config = dict(
    arch='vit',
    model='image classifier',
    dataset='microscope photos of single blood and bone marrow cells',
    train_examples=48542,
    image_size=32,
    crop_scale_min=0.5,
    horizontal_flip=True,
    translate=0.12,
    targets=['cell type'],
    num_classes=17,
    norm='layernorm',
    norm_position='pre',
    activation='gelu',
    mlp_ratio=2,
    head_dim=48,
    fused_qkv=True,
    bias='all',
    qk_norm=False,
    parallel_block=False,
    inner_norm=False,
    patch_size=[4, 4],
    conv_stem=False,
    layers=6,
    width=192,
    positions='sincos',
    pooling='mean',
    label_smoothing=0.1,
    loss='cross_entropy',
    init='lecun_normal',
    residual_init='none',
    optimizer='soap',
    beta2=0.95,
    lr=0.0019,
    beta1=0.95,
    shampoo_beta=0.95,
    eps=1e-08,
    precondition_frequency=25,
    max_precond_dim=1024,
    one_sided=False,
    adamw_lr_other_params=0.0026,
    grad_clip=0.5,
    steps=13600,
    batch_size=512,
    epochs=143.4,
    lr_schedule='cosine',
    final_lr_fraction=0.01,
    warmup_steps=270,
    weight_decay=0.0,
    adamw_weight_decay_other_params=0.05,
)
Rows from block 3 of a small image classifier, named by matrix and row number. Rows with one number belong to one neuron. Each number is 500 + 40 x the weight over its row's rms, rounded and kept within 0 to 999. All counts start at 0. Numbers have three digits each. After the name is the row's rms in percent of the matrix's.
After each neuron's rows are labels from the 100 images, of 14848, where the neuron reaches its highest value: "responds to" is what is common among them. Only what is clearly more common there than usual is listed. The data: microscope photos of single blood and bone marrow cells.
# fc1: MLP up (model.blocks.3.mlp.fc1.weight, 384x192), inputs 64-127
# fc2: MLP down (model.blocks.3.mlp.fc2.weight, 192x384, transposed), outputs 64-127

fc1.351 096:468518571525470491519497542503497433496487494547415519408552514456537547484458513526470428508510488501529514531520488504551561498521558529538506464491472547453448443482469516624560497575489497
fc2.351 090:478506461512501483490551445516517465513495508559468461543515501480518526467471484477468506427439509444442514389497535537443454482463455457456594476538560530521513510492506554494401491466513452
responds to: cell type: blast

fc1.190 102:463474478533485551487497452525501422530419573504482500505526466433515567471514514485503545466551586455511510491572487514504487553573474498517465483446491535579521497494521541505466416483445504
fc2.190 106:433503548531541475517511549502495494490536536468498460499521463606511489510552485499482451452453549475479513466449506483514498413510528462418506527449415516464562526457512462508520546452486497
responds to: cell type: promyelocyte

fc1.331 099:479532546448508440600496422534565509493509495493495499449477546536531517531516515496464536493496482492505517520498523557480499463555475519553500511487479478502514442521520435516509568521434490
fc2.331 105:541485521493517451390436475428445478515540459514532489517461454460527495522493566540449520477438543532493420543542478495485466495511456511467474552486508566516551483511558529535556537514538466
responds to: cell type: blast

fc1.172 100:524506523588450539450425467528514495496448535512459541483472508483554476443472441480532498604523511468467504485511502553550484498519524432538434473522490502498471411451454427428515509525467535
fc2.172 096:462531553530502492437564523475465468480488443488501535531533459593528480455410492474538503480483635525483527516481434494582552452464534509483503538525533471579535544427485545458466481519522487
responds to: cell type: segmented neutrophil

fc1.149 097:503479513548477554480571469561433469481559480443453448473532492534491481517456459483517510535560555514520468494491527485478486507557524427510493471529417542546497509556471507544561545450547490
fc2.149 098:451469450445472522453505527496472509535546476486492561460504521433551486489456521494501435505485462466530531513460555526524576419444478558506579537512464559486567467496526440540470523487492502
responds to: cell type: blast

fc1.319 107:489486477508459478504499525475542534568513538590444483468513516457507502494534521498519477517477463475525435522569492520500490477457478476532510509552501496545518485524441488457432523443534539
fc2.319 105:437473525466534491582526475515501548551478515437473466475574481569517478522456488569492582529550490557513453458427477522439436521523493477530496457496477472487539568508545517575539503555503540
responds to: cell type: segmented neutrophil

fc1.339 102:551500461410584520558507473483513522571425453565553525538518525594541531528530556501537429467503459577476492551494522510531544534505499480527563450488497392504479546514529494479464516550456485
fc2.339 105:522532498477529538364478468459548470457549529507462457494531453433500524513508536570538490560475486444548520438469470454475492512536559601538585465519497448502434517487506526522531521490460517
responds to: cell type: blast

fc1.202 099:543483501543480491503496494558504556480509509454479562567509505556477452504487568517469474384451588438435548474464522576527525474611452545442496482463576507447538493517472476545496475485579458
fc2.202 109:505529541457551508538471480398495477576492442433461503435502465450508521424603444487489528446485560557470463486409473498481490517505436487505514524441496554444476536522572530475501556585463466
responds to: cell type: eosinophil

fc1.233 108:454414567383550509431477548499482510482555433441426513519519503568433496444479482490528572428469550572443530450480536519475521524457522467495477491454528434521505527577537516494428487474556493
fc2.233 106:496472412550462505524470528549494542551412423491544543457418393508572516528466436529492499513410529519474532489528549437555563548473554496471548461515452482538521491454507536518554474480468509
responds to: cell type: erythroblast

fc1.187 098:523491527503595488494504565518515453475417552532485447476452425512484472481530511469534505575547504523475580448467511481415553493495473509444526511521486538538508451584485419518549517484475504
fc2.187 103:492455524521474463559495542504505499490539469410446563480481460520531475432501452457457551518525489461570469502438557495507463514535495481515529543498547522561514470511558460528494576522501420
responds to: cell type: eosinophil

fc1.349 108:489557540519532469476451470435564472511531503474458477551522423560491450542497521419470530498450516519514573546467499479444554484500442458545511472503571472493489450513542456481462534546535498
fc2.349 106:428494573491501521504506505486500492584494491423532554492398536505460519472490448564507396480506476522473478491579509549502452501515579470433493499524528458414514543454492574505470519466493448
responds to: cell type: promyelocyte

fc1.308 107:525536460532527507511500490486518492431468474512521532535522489475387507543483448468577507475406534489467510516473520561547521485477465483467490463433533484535540594575519499469517491459543504
fc2.308 104:519534416507468490524516487489502529493512508482526488559528451595506504469554454479518555538483523441459512508554482475451490497575524489499420540514526528464455452529449453508517457438492486
responds to: cell type: erythroblast

fc1.26 101:476474508480464511555445487463540552507479455516516512614502524493482472492544451439452475459467488479470507522518505521501441524475517471556468548552456541573507498516446559490453531454460542
fc2.26 091:519523459552443574432551524495493479486538570513470516406497541563476553555507556497563483496513522441479524500441519469448501471438500482559484466443466508467450517541542469552500585551471479
responds to: cell type: segmented neutrophil

fc1.160 102:466507461479463481506532460539513581479520511500422504489465511490538477565466491502523453502384509523415513511463448497488456521505474519583469583511452547470447515593533547449532513437543470
fc2.160 102:532517466455501523460434460509552472439498500477527543447552460504489506407475468427413488497500536488570551488440491484483554412500539501460517504548488577500471583519510515558493519443480539
responds to: cell type: artefact

fc1.151 104:520505566497454480484489463485522475441485525487474549478530479489571555499558532435474510467522550482508540536508541466501492473547491438479520444428414518442550520514515401498478470524527491
fc2.151 098:517476548578532487463474504497494453463487488519491506553464597563442454544477498549479504473503582598469518487608512527532478564464452540519452472469579461539452438440490475495481453444485359
responds to: cell type: artefact

fc1.366 101:527528482469475509461524478499502472501504539487480538457482468500522510494508523407502526473511515500504464447485551521429521459531521503487520472531483491519491540445475526509540551494486472
fc2.366 099:479446531523579472493478454497521506475580476542549457509548417519562497496394459515555472537449522448495487503507466522558470460449558498479472449496469546536572493516517509524483513583517499
responds to: cell type: promyelocyte

fc1.263 098:507437534486533540542522461495509496560501536490504465494512477530525504528487523489545586572506579532409546468497500571548575458529510531568528413489474502511531537500516538520537507491517451
fc2.263 103:562493533529466495506531482488476498509428544532461465432471453487571445553557497441550499531545529508569386498497485504468477551466480483477402531552504474514538561442514477470520535536527543
responds to: cell type: blast

fc1.31 098:518504530567456491490479501447529442524467484488405478488485494487532564485492547508591515450498478487453453527478490485441488481494432499550453492531435426544469435582515510473505488539516519
fc2.31 096:448497501487494538543515525515489501528491524516460536497495470461546524489503551562415581503489468446491460527517542580469521447553555506428448473505544527559432481521480472537444429509503521
responds to: cell type: erythroblast; cell type: artefact

fc1.249 106:421545468583470395513449494514467566535485501484506487567502520456523573530440519479533490454465512446513487507408495476494537484498482507465499507550454491483493538491470444423548551466430448
fc2.249 099:518504513463485564478469541410468561496378454559445514488472551522475506498518498513522486546480479479472582522565456488471416557486492510484513470469462510454532514553490509498438492528475524
responds to: cell type: segmented neutrophil

fc1.35 106:489461494468468667510479532490489529519517461467476474477536567398512494459529503495549476570488494476521512519553472466482462543491469565514524534516503450448436503521499482519472496485570535
fc2.35 094:518537563558497443530536535505542542466446439587533483558574482463508474501498535475526483460447520451512484456464575503521558463462477509491512550586510468489494526468454551452536559530446458
responds to: cell type: erythroblast

fc1.175 099:486487513573507486470450425553540447462509515574470507519533511525423474511464440443481508442534540468430395492404475575549526452567449577548473476459501422581504555469419504480514469513532509
fc2.175 101:524444477497575557526574559460521494512511557525510532511502544547527501436554492556538433507444480463531524423609546489421450511504485542445484509572511504468521509531518562498424539448467564
responds to: cell type: blast

fc1.343 108:529495539491470567459474543482495417493483500517506542591496521550555478585505463517528509554491520496445497427562486493482500480503473456447484494557450463484507446428484503507508522546516500
fc2.343 107:479499473467524573514450459499466456578455466530423524510517516489538411511444465455519478542540480480413522463526430394491482581530476436539534480484463463491503459525503472484493485497462512
responds to: cell type: segmented neutrophil

fc1.119 105:482446501498478496555537524479451478494536573514521532448479550558496475395472469442543496512553560415554475469490552565467465489468503467480477506483500585445557448535565519477458546431525510
fc2.119 107:448540538506503525467437463531502530501527485524543483529513470503429513546503471571398469468506500474524488479511465502486506516524487508477571403474494495477446522512415503494563505557509472
responds to: cell type: promyelocyte

fc1.206 097:490558373496473532538485542531482504490506563507475543533495471539502517479426428437450552593506591439522506506492462534467493517522481481530503531501487499468528461553511530576546450467501481
fc2.206 102:471497512464463498506502527639457502478512445496483528486557538491534501456518521565536447372476547460527514488486509460508499490475550500465521465477520538539426553515491580501490459481566458
responds to: cell type: promyelocyte; cell type: plasma cell

fc1.295 096:560523468494508536501570513557517441545429469571518456484456463500490537541512417454520496529450519515486484439498513503575532526504539547481514457451490545532496466558503501555513554521480512
fc2.295 094:426559540463445405513431459564504458514498520516521464574481513534522537472527548491466474488538433541487498557482526432486415525520467490572560471469451503495630530397468531517477467476535499
responds to: cell type: erythroblast; cell type: plasma cell

fc1.184 110:504523521410472478524492410452484498482548535516442473523479470466595556553455467493497417505497549528472533464501483514541529472514519467503506524502537478569445508521486494591420500524502505
fc2.184 106:447502564537512461427436456481513455509573498499504455503449509460485581523525449474490404483459485463529458545516551489407505477500490497454511491499463509520482487492410490451446456495485560
responds to: cell type: lymphocyte; cell type: erythroblast

fc1.289 101:532478501519519506540552525486528525547417451531452534499437509499492517472535513459502545494550492483446496494591433419479458497496516461528448541527473530434488540542437534436471482423488565
fc2.289 096:528491468499564514490581488463471508507513477446423463570546464556451476491416479485458443515457490516499536443474540489566451570471486489480430483456527499479544509517497455517470478494499538
responds to: cell type: segmented neutrophil

fc1.355 100:495491490475553500529530503486575492493540525423479461508578425495494495469531475556492568566403430598569469547539471517517539427516524428500417520566510482513545493491495557456468431511530535
fc2.355 101:466538456497464516489472458497585507512470540495467413562453488490509517558479513451540497517497481415486458564498530449517480507460560470567505511463464511536438529452549466491501511469499518
responds to: cell type: segmented neutrophil; cell type: band neutrophil

fc1.162 105:470506458452512556531503519518450490534522485543561471484493380517491433440478425467499460487474470510534576539510475498575489520487568496500500523472517454509433463546405511423519511548504517
fc2.162 103:533509508428461500521482470495426527439489462464521586571482515479453544540485488492478455531501534558464490533511457494514499558587528533469505435502502423569486483490494489555456503426459502
responds to: smear: peripheral blood

fc1.195 101:603526591499542484456479525522486475528492476490514506453435441493494531531478434454504446499461499542529444475448499501517473455411494571577503484544533486576501517534500513507484561472534457
fc2.195 100:453454503526529490497534442510512571481476437484527431446516585470489478526521468429526561476458503586559560512483430548457505550598490505506519505472582494467638496520530539480557490498500524
responds to: cell type: eosinophil

fc1.321 099:462474496556505532508496479526408488455499498510464488546477496461526493563520490531514500520483605442559534541421482477503543482476519566439541592503518535535469511537528485495502530521571563
fc2.321 095:428513491507510420530477495436526557585508515494466518441514488534439483529506533452515452500513479525543479561488457527537439513547488489512478474512537490479482497522514526491494527454531433
responds to: cell type: lymphocyte

fc1.13 102:512559515514466490533577517493420450496432484535472473434554456489485461466490591504449470457550456518412514429533474508553498478490463487538553500491535456515472481500421519492536508509548537
fc2.13 104:500534514511469502445492583578488550459510556510549509436486510410573470460531453487516508530466450532498521457480441411518497500520557546490492476494529508418480451536502579515521561435452450
responds to: cell type: erythroblast; cell type: proerythroblast

fc1.368 100:406505540576471483519508437441500514439520404463517460496543554465492445467442514497409512585438492494528457492585480502517493502441541480522520499536527503466483522503529402446465524479524506
fc2.368 101:491473517559475495460493527499541489539425529488452553457580526532521404530569442459547482482507550544493430511512507518546556455480499497524501447532506498550542498429495502547524495482472491
responds to: cell type: promyelocyte

fc1.168 097:564513521417449506527469472474522505466491559505511480547522532540518520473493480439467462515505497435507358520475524523501522490505469472458537526507483611473543554489508552495428478507514542
fc2.168 098:478466493471484457415440480510594476537545511552507504522548502524457502466483536514449562512497526513480504510554430521555539505438503530472481479434455487442496456562537511448457488474492474
responds to: smear: peripheral blood; cell type: band neutrophil