config = dict(
    arch='vit',
    model='image classifier',
    dataset='microscope photos of single blood and bone marrow cells',
    train_examples=48542,
    image_size=32,
    crop_scale_min=0.5,
    horizontal_flip=True,
    translate=0.12,
    targets=['cell type'],
    num_classes=17,
    norm='layernorm',
    norm_position='pre',
    activation='gelu',
    mlp_ratio=2,
    head_dim=48,
    fused_qkv=True,
    bias='all',
    qk_norm=False,
    parallel_block=False,
    inner_norm=False,
    patch_size=[4, 4],
    conv_stem=False,
    layers=6,
    width=192,
    positions='sincos',
    pooling='mean',
    label_smoothing=0.1,
    loss='cross_entropy',
    init='lecun_normal',
    residual_init='none',
    optimizer='soap',
    beta2=0.95,
    lr=0.0019,
    beta1=0.95,
    shampoo_beta=0.95,
    eps=1e-08,
    precondition_frequency=25,
    max_precond_dim=1024,
    one_sided=False,
    adamw_lr_other_params=0.0026,
    grad_clip=0.5,
    steps=13600,
    batch_size=512,
    epochs=143.4,
    lr_schedule='cosine',
    final_lr_fraction=0.01,
    warmup_steps=270,
    weight_decay=0.0,
    adamw_weight_decay_other_params=0.05,
)
Rows from block 3 of a small image classifier, named by matrix and row number. Rows with one number belong to one neuron. Each number is 50 + 10 x the weight over its row's rms, rounded and kept within 0 to 99. All counts start at 0. After the name is the row's rms in percent of the matrix's.
Before each neuron's rows are labels from the 100 images, of 14848, where the neuron reaches its highest value: "top examples" is what is common among them. Only what is clearly more common there than usual is listed. The data: microscope photos of single blood and bone marrow cells.
# fc1: MLP up (model.blocks.3.mlp.fc1.weight, 384x192), inputs 64-127
# fc2: MLP down (model.blocks.3.mlp.fc2.weight, 192x384, transposed), outputs 64-127

top examples: cell type: segmented neutrophil; cell type: erythroblast
fc1.240 101:53 40 41 48 48 38 68 56 50 35 65 49 46 47 64 59 34 59 61 45 31 48 38 32 40 60 57 43 38 62 45 45 71 22 65 50 67 59 59 46 54 47 47 41 59 31 72 45 41 43 45 52 58 34 42 51 41 66 37 43 55 52 54 58
fc2.240 099:48 39 56 58 42 38 69 52 37 59 38 46 59 62 55 33 42 55 37 36 52 57 57 58 46 52 48 58 35 42 48 68 51 57 46 56 51 23 45 47 53 59 42 44 51 54 51 56 53 51 40 59 45 53 33 51 44 52 53 48 58 62 45 33

top examples: cell type: erythroblast
fc1.315 104:53 42 44 39 50 48 49 44 54 47 31 58 50 58 50 53 55 31 55 51 50 38 64 50 36 36 42 54 41 39 45 37 55 41 43 34 44 49 44 56 56 53 54 54 69 68 48 57 52 44 47 44 49 55 40 66 39 43 71 57 18 30 46 48
fc2.315 101:57 48 45 50 53 60 50 70 34 63 55 47 54 40 55 52 62 48 37 47 57 58 31 49 43 50 53 53 46 60 45 53 39 53 49 48 35 55 49 46 68 56 38 38 60 28 46 55 61 67 55 48 42 72 60 65 42 63 53 18 59 63 43 43

top examples: cell type: erythroblast
fc1.133 103:33 30 50 44 51 51 52 66 50 43 58 56 45 52 58 39 65 62 44 52 53 46 50 43 44 47 64 43 45 39 53 52 41 49 66 71 57 58 48 75 64 57 54 53 70 48 54 61 49 55 45 50 48 45 56 53 45 39 62 58 44 55 49 43
fc2.133 111:49 41 62 53 55 70 59 62 52 48 49 46 52 41 55 50 48 44 54 32 61 62 47 60 43 55 49 46 37 31 40 59 50 40 43 47 64 49 45 44 42 35 53 57 63 55 45 51 57 49 69 45 32 56 51 40 40 51 45 40 48 51 56 56

top examples: cell type: segmented neutrophil; smear: peripheral blood
fc1.382 107:55 61 44 53 63 39 58 38 45 60 47 38 49 48 45 51 62 54 37 36 58 49 43 68 41 49 33 32 52 58 48 39 41 56 35 45 57 40 33 39 44 55 69 57 55 46 59 43 17 60 45 50 46 46 47 41 68 49 33 36 48 72 51 52
fc2.382 095:53 50 57 43 61 37 34 65 69 57 59 45 58 56 27 40 48 50 52 49 31 36 49 37 65 63 57 45 52 54 53 50 61 53 50 34 40 55 57 51 39 40 60 43 54 36 52 66 47 44 64 53 56 50 51 54 46 59 50 64 54 61 33 48

top examples: cell type: lymphocyte
fc1.93 100:43 59 50 42 45 61 41 53 44 49 52 52 53 53 63 59 63 26 44 42 55 49 51 51 45 61 44 71 35 42 56 52 80 46 53 45 52 46 31 64 54 53 40 56 45 52 53 63 44 74 57 41 41 66 51 56 50 38 53 56 24 51 64 48
fc2.93 102:58 44 65 51 54 42 63 50 44 36 61 53 59 41 56 41 50 69 45 48 54 46 55 61 45 64 54 49 60 56 48 35 54 39 38 55 58 42 41 45 53 67 37 47 52 49 55 65 47 48 51 45 41 50 39 76 41 56 55 46 44 57 61 58

top examples: cell type: artefact
fc1.55 097:53 47 49 43 50 45 44 50 20 47 56 57 54 53 56 43 56 47 45 59 39 61 72 52 38 47 47 55 52 36 43 70 68 39 31 63 48 57 61 56 42 62 42 37 48 42 42 42 34 48 67 58 52 65 55 55 51 56 51 49 59 42 38 41
fc2.55 095:52 44 64 60 60 52 44 56 47 64 55 56 48 52 53 66 68 42 50 54 32 60 46 36 50 63 53 63 45 35 55 36 51 36 70 45 51 66 40 54 69 40 53 62 51 49 54 51 61 51 50 43 57 52 44 50 58 46 65 50 52 51 62 72

top examples: cell type: erythroblast
fc1.359 103:45 45 42 51 51 52 62 63 71 46 60 37 42 62 43 22 58 44 62 62 61 53 55 61 65 34 49 52 45 52 51 27 55 57 45 53 59 57 49 59 41 54 40 67 55 58 50 51 62 37 67 51 61 47 48 55 52 48 50 59 58 64 46 59
fc2.359 102:51 62 61 48 33 42 41 55 51 45 63 54 60 57 52 57 39 64 51 38 45 49 45 56 59 63 35 54 49 46 50 34 32 60 51 52 54 37 59 33 63 46 44 52 63 37 44 55 57 49 47 51 61 53 39 50 39 66 34 57 43 34 42 52

top examples: smear: peripheral blood; cell type: platelet
fc1.276 110:60 54 42 59 54 57 52 55 56 34 65 48 53 49 62 43 68 50 49 61 65 61 42 64 46 50 49 74 66 37 70 34 48 38 31 53 36 64 47 43 34 35 36 51 62 39 55 45 43 49 60 52 52 50 20 62 49 44 53 40 59 61 47 56
fc2.276 109:39 49 39 55 55 39 41 38 54 34 49 52 51 47 52 51 42 57 48 44 45 44 51 48 52 47 59 38 33 58 53 56 41 51 42 64 62 54 61 45 55 45 50 53 53 51 50 52 48 55 46 53 44 55 85 33 29 78 56 51 50 58 56 51

top examples: cell type: eosinophil
fc1.370 098:43 49 72 48 49 47 39 36 40 50 49 49 57 47 49 48 40 46 44 48 52 66 34 63 52 51 45 38 49 41 45 55 54 48 58 60 45 38 47 63 30 56 61 55 39 45 70 37 52 34 33 50 56 55 52 63 52 54 57 46 69 55 44 43
fc2.370 105:51 52 29 44 52 60 54 72 54 46 39 64 47 51 33 33 45 50 54 41 42 53 49 49 49 44 62 43 52 64 58 71 56 66 48 42 48 57 52 27 58 58 60 43 57 56 47 52 62 48 34 30 46 40 44 65 48 24 61 49 21 47 50 48

top examples: cell type: lymphocyte; smear: peripheral blood
fc1.373 104:47 44 57 61 40 44 34 39 44 63 52 66 44 48 57 58 59 46 61 33 65 49 20 34 39 48 50 70 29 46 43 46 58 52 57 39 58 58 37 49 46 44 44 31 44 42 58 64 57 75 50 53 61 60 42 56 39 46 42 40 28 55 60 43
fc2.373 100:56 51 53 47 62 59 39 56 40 49 44 46 48 54 38 40 45 39 39 38 45 61 63 23 54 37 49 49 75 56 51 37 55 44 48 57 52 54 43 32 48 55 55 60 36 57 51 39 63 40 48 52 59 49 32 54 52 54 51 40 62 55 47 53

top examples: cell type: artefact
fc1.3 109:34 46 54 56 54 56 61 47 66 47 41 46 42 32 39 50 58 43 46 49 67 64 59 53 49 55 51 57 77 46 49 40 64 53 35 66 62 56 73 35 37 59 56 38 47 46 50 41 45 62 39 53 41 48 45 54 50 39 49 59 50 51 51 23
fc2.3 095:47 42 40 37 33 36 49 58 43 53 65 50 41 47 45 28 60 43 52 36 38 50 50 66 50 51 58 55 51 32 54 69 33 42 50 31 56 53 59 49 58 57 63 51 56 50 45 51 35 51 48 55 66 36 37 57 66 31 66 56 66 48 52 62

top examples: cell type: segmented neutrophil
fc1.10 101:48 61 54 52 44 32 46 30 36 39 39 61 47 55 48 50 39 45 56 55 53 52 29 57 46 42 49 54 54 38 47 46 46 51 58 48 49 59 60 46 55 44 50 51 35 60 52 58 26 49 56 56 41 54 41 51 43 60 49 45 56 45 51 49
fc2.10 101:39 56 54 52 57 34 61 30 47 69 36 36 35 55 28 64 60 40 43 44 44 28 54 50 58 58 53 43 57 39 53 64 50 56 51 40 37 43 39 56 58 39 42 28 47 51 59 31 58 57 61 66 49 45 41 51 70 38 39 41 51 65 39 56

top examples: cell type: monocyte
fc1.142 111:52 38 35 45 59 59 79 53 58 53 46 54 63 58 52 37 42 52 53 35 42 34 42 28 67 41 48 59 68 33 62 56 58 58 66 60 43 43 28 38 43 51 47 43 47 48 51 55 54 55 46 44 46 47 57 35 54 43 30 45 43 41 27 36
fc2.142 106:61 54 65 48 57 26 56 53 38 44 49 47 43 48 64 50 47 44 60 40 59 37 50 46 31 50 25 63 50 47 59 45 49 50 31 49 50 63 58 68 60 60 55 58 51 54 47 63 39 42 64 42 63 55 54 53 63 45 56 42 62 47 54 69

top examples: cell type: promyelocyte
fc1.255 093:49 64 57 49 50 63 49 55 56 35 36 61 47 62 37 57 53 45 51 30 45 51 58 69 40 54 38 58 57 43 66 37 47 41 61 69 34 52 50 42 43 44 34 36 49 47 64 56 43 49 55 51 53 43 65 60 55 46 41 44 49 54 52 47
fc2.255 095:59 60 45 46 68 49 58 53 49 60 47 49 47 55 53 59 73 82 48 40 58 43 33 43 50 64 22 37 43 55 64 49 51 71 40 46 41 57 59 49 37 52 54 56 57 54 61 49 34 48 44 32 51 33 43 74 49 40 58 59 74 44 55 45

top examples: cell type: erythroblast
fc1.306 106:53 39 46 36 41 70 51 58 50 47 44 46 45 46 59 61 47 41 42 60 62 57 48 64 44 47 35 47 56 35 36 32 55 46 41 52 48 52 50 41 70 47 62 36 61 42 45 50 45 61 47 56 57 64 58 38 54 37 54 50 60 54 61 42
fc2.306 100:47 34 49 48 29 51 45 60 57 45 49 38 32 47 39 46 40 50 59 47 71 41 56 69 53 67 43 56 49 57 56 44 43 48 45 42 54 40 45 53 49 57 34 38 55 57 54 36 58 45 63 54 59 66 50 42 54 43 37 65 60 43 42 49

top examples: cell type: eosinophil
fc1.2 109:43 32 63 53 55 55 59 44 58 52 32 51 57 47 76 61 42 67 44 40 52 53 42 57 43 58 69 66 49 45 52 46 38 50 55 36 50 37 47 63 34 47 42 54 45 41 34 43 49 67 54 43 56 73 50 56 73 44 76 67 59 35 68 52
fc2.2 102:65 40 39 59 52 40 51 31 27 43 60 43 49 58 59 48 64 35 56 49 58 51 47 64 35 37 53 37 42 35 56 63 55 51 38 66 46 29 50 61 53 58 77 59 41 48 42 47 51 50 45 76 48 40 54 43 44 48 39 67 42 47 56 62

top examples: cell type: promyelocyte; cell type: blast
fc1.19 101:23 46 43 67 57 44 55 40 64 41 54 33 32 48 25 50 52 56 51 48 34 35 58 50 56 40 39 42 55 55 37 51 56 44 43 56 46 33 45 57 70 36 31 53 56 50 35 45 47 51 56 50 46 51 44 46 37 52 43 48 44 39 55 59
fc2.19 103:57 39 51 44 49 59 57 39 36 58 45 54 39 39 52 50 33 48 38 54 67 46 55 55 36 53 58 45 46 41 42 60 54 71 48 57 32 30 54 49 41 46 74 39 63 34 40 45 51 65 49 59 44 69 46 50 64 47 48 41 61 54 54 41

top examples: cell type: segmented neutrophil; smear: peripheral blood
fc1.288 098:43 50 47 60 44 40 35 53 54 47 52 49 43 35 62 37 52 29 40 68 53 54 53 43 51 55 48 51 41 59 56 46 53 43 31 45 51 41 44 50 60 32 54 55 43 58 61 48 45 40 51 58 51 39 51 39 56 64 42 47 37 59 52 54
fc2.288 100:36 44 43 41 63 44 49 57 59 45 46 50 48 48 40 47 58 64 47 60 44 41 50 59 46 46 57 56 37 33 51 49 77 53 56 47 58 36 39 50 51 22 49 47 44 59 55 35 63 57 63 43 51 51 70 71 58 58 55 45 33 39 61 42

top examples: smear: peripheral blood
fc1.328 099:31 50 41 43 41 51 48 40 55 49 40 52 51 48 57 36 59 24 52 42 29 72 46 39 49 65 42 51 40 50 51 66 46 41 31 44 26 67 40 43 49 52 52 56 57 47 53 57 66 53 40 52 53 53 57 48 49 46 51 32 43 46 54 66
fc2.328 102:48 51 39 60 57 40 35 64 54 42 62 77 34 56 52 57 54 46 38 55 38 45 56 56 50 33 56 33 40 45 35 50 41 36 49 40 65 43 64 64 36 38 58 62 48 43 46 45 49 43 45 30 45 29 50 48 38 43 46 61 49 39 35 68

top examples: cell type: segmented neutrophil; smear: peripheral blood
fc1.109 106:61 45 66 52 57 56 45 44 38 68 61 63 59 53 49 27 39 59 50 58 65 46 68 37 57 32 58 62 26 65 43 61 61 50 40 50 39 51 58 45 35 66 42 39 64 56 45 53 70 65 60 51 53 67 49 64 50 62 55 29 49 48 39 44
fc2.109 101:48 50 58 56 46 61 70 44 35 52 25 36 54 49 43 57 50 52 56 47 46 61 46 66 54 49 43 73 35 59 49 56 42 40 42 50 50 42 47 63 49 47 74 51 54 63 70 32 65 33 44 44 61 31 44 63 46 41 61 45 51 47 44 57

top examples: cell type: erythroblast
fc1.115 098:42 53 44 54 58 56 45 67 63 45 47 45 32 54 46 42 64 57 57 60 41 45 56 53 49 35 45 52 50 61 51 33 47 50 59 61 51 51 57 42 47 60 73 50 57 30 52 52 40 48 47 35 36 46 33 73 60 50 49 49 70 45 64 71
fc2.115 094:52 51 42 54 60 57 62 44 41 48 58 55 50 30 43 47 45 51 65 61 49 66 53 42 54 45 44 48 68 59 57 63 58 53 59 42 48 42 47 59 64 61 59 50 68 36 52 30 55 55 46 40 24 50 48 55 48 38 53 49 49 39 49 51

top examples: cell type: segmented neutrophil
fc1.259 100:49 55 48 37 31 37 53 45 50 61 52 46 69 47 49 31 62 51 55 50 52 61 66 46 37 40 54 64 55 42 45 50 51 54 50 45 36 47 39 46 25 67 55 40 66 46 52 55 54 49 67 52 43 27 33 47 33 53 51 65 51 42 42 52
fc2.259 099:44 52 43 60 48 52 56 50 58 29 55 57 48 54 63 46 53 78 47 47 59 42 40 41 34 54 63 55 39 55 68 43 50 60 53 57 47 51 36 26 41 46 47 61 39 52 29 42 61 38 46 51 59 48 53 64 51 47 58 51 58 47 60 62

top examples: cell type: segmented neutrophil
fc1.62 098:57 41 59 54 43 42 40 37 39 52 46 63 66 44 57 66 46 65 55 57 44 46 36 46 39 59 44 42 58 43 58 60 40 35 49 46 59 74 47 48 39 57 64 63 47 45 47 45 32 44 52 46 43 39 63 33 49 60 55 57 54 66 45 43
fc2.62 098:38 52 45 62 65 65 42 54 53 50 59 39 53 48 54 39 55 48 47 39 48 55 43 34 37 56 68 50 58 47 49 51 61 54 65 43 43 51 56 64 64 37 58 36 51 55 49 58 49 45 42 37 50 58 50 59 51 43 52 33 40 66 53 57

top examples: cell type: segmented neutrophil
fc1.129 107:50 51 46 52 51 56 44 52 60 59 62 63 35 54 49 38 44 47 48 18 49 44 48 54 64 61 70 30 80 54 68 62 64 46 27 39 66 62 62 50 37 57 47 57 43 49 40 58 44 56 40 69 61 49 60 44 51 51 36 62 50 53 53 35
fc2.129 108:52 35 56 65 52 51 62 67 69 57 43 56 51 67 49 47 51 39 58 40 70 50 56 58 37 43 56 37 31 51 61 60 40 79 59 60 63 62 61 49 39 47 42 45 29 48 60 42 60 56 54 33 62 51 47 54 35 70 59 40 35 39 46 60

top examples: smear: peripheral blood; cell type: eosinophil
fc1.227 099:72 26 43 36 37 42 69 59 45 60 52 55 50 46 43 48 45 36 40 54 55 34 41 68 64 43 38 49 41 42 45 46 61 59 34 48 41 57 45 57 39 40 49 40 50 38 62 47 36 57 65 61 53 60 39 45 57 62 61 48 50 42 53 58
fc2.227 099:38 53 49 57 47 61 44 50 51 50 56 40 50 54 60 54 49 60 58 31 57 29 48 46 35 49 48 42 29 49 35 52 59 62 37 64 53 42 62 47 74 72 60 44 53 51 38 71 63 35 54 40 54 31 57 38 60 45 58 54 55 55 55 42

top examples: cell type: artefact
fc1.294 108:73 44 49 41 53 80 29 55 55 44 51 45 75 45 53 56 45 51 48 64 51 58 57 44 77 48 54 46 36 52 39 53 31 47 62 49 45 46 53 57 38 40 40 70 51 55 31 56 38 53 52 54 38 61 52 62 53 54 44 42 39 47 54 53
fc2.294 101:45 59 41 63 61 55 55 50 50 38 51 55 45 48 51 38 57 63 47 30 54 58 45 47 48 54 27 36 59 54 36 46 57 49 47 36 51 43 43 46 36 71 56 55 44 44 32 46 60 50 46 49 58 71 46 54 42 35 57 49 64 50 26 51

top examples: cell type: proerythroblast
fc1.1 102:54 58 53 35 65 60 53 44 44 51 45 62 50 17 48 50 57 52 22 48 49 53 66 53 64 36 57 50 55 58 50 28 45 52 47 73 58 38 60 51 48 43 58 54 39 70 62 58 55 52 56 63 59 50 63 34 41 58 65 32 53 42 43 61
fc2.1 105:49 60 51 47 50 52 56 50 42 58 50 37 47 53 75 42 40 56 53 55 55 42 62 49 44 59 48 38 46 34 45 61 65 48 29 20 52 68 33 36 35 69 46 35 36 49 59 59 31 60 52 62 33 63 49 45 63 52 60 36 53 59 49 51

top examples: cell type: artefact
fc1.282 097:36 53 49 43 57 61 47 49 54 43 40 62 61 40 46 62 53 43 45 50 53 52 53 52 32 42 39 71 51 39 46 44 55 53 53 54 62 30 39 30 33 45 61 66 50 61 37 57 52 48 55 36 50 62 53 41 49 65 59 52 50 51 46 49
fc2.282 100:42 43 40 60 58 56 50 63 55 35 29 37 53 53 62 60 29 46 58 53 61 55 62 63 40 57 52 28 51 62 33 63 47 52 36 54 60 34 48 49 44 59 52 58 55 53 23 53 36 44 48 51 47 45 49 53 44 43 34 52 44 46 44 37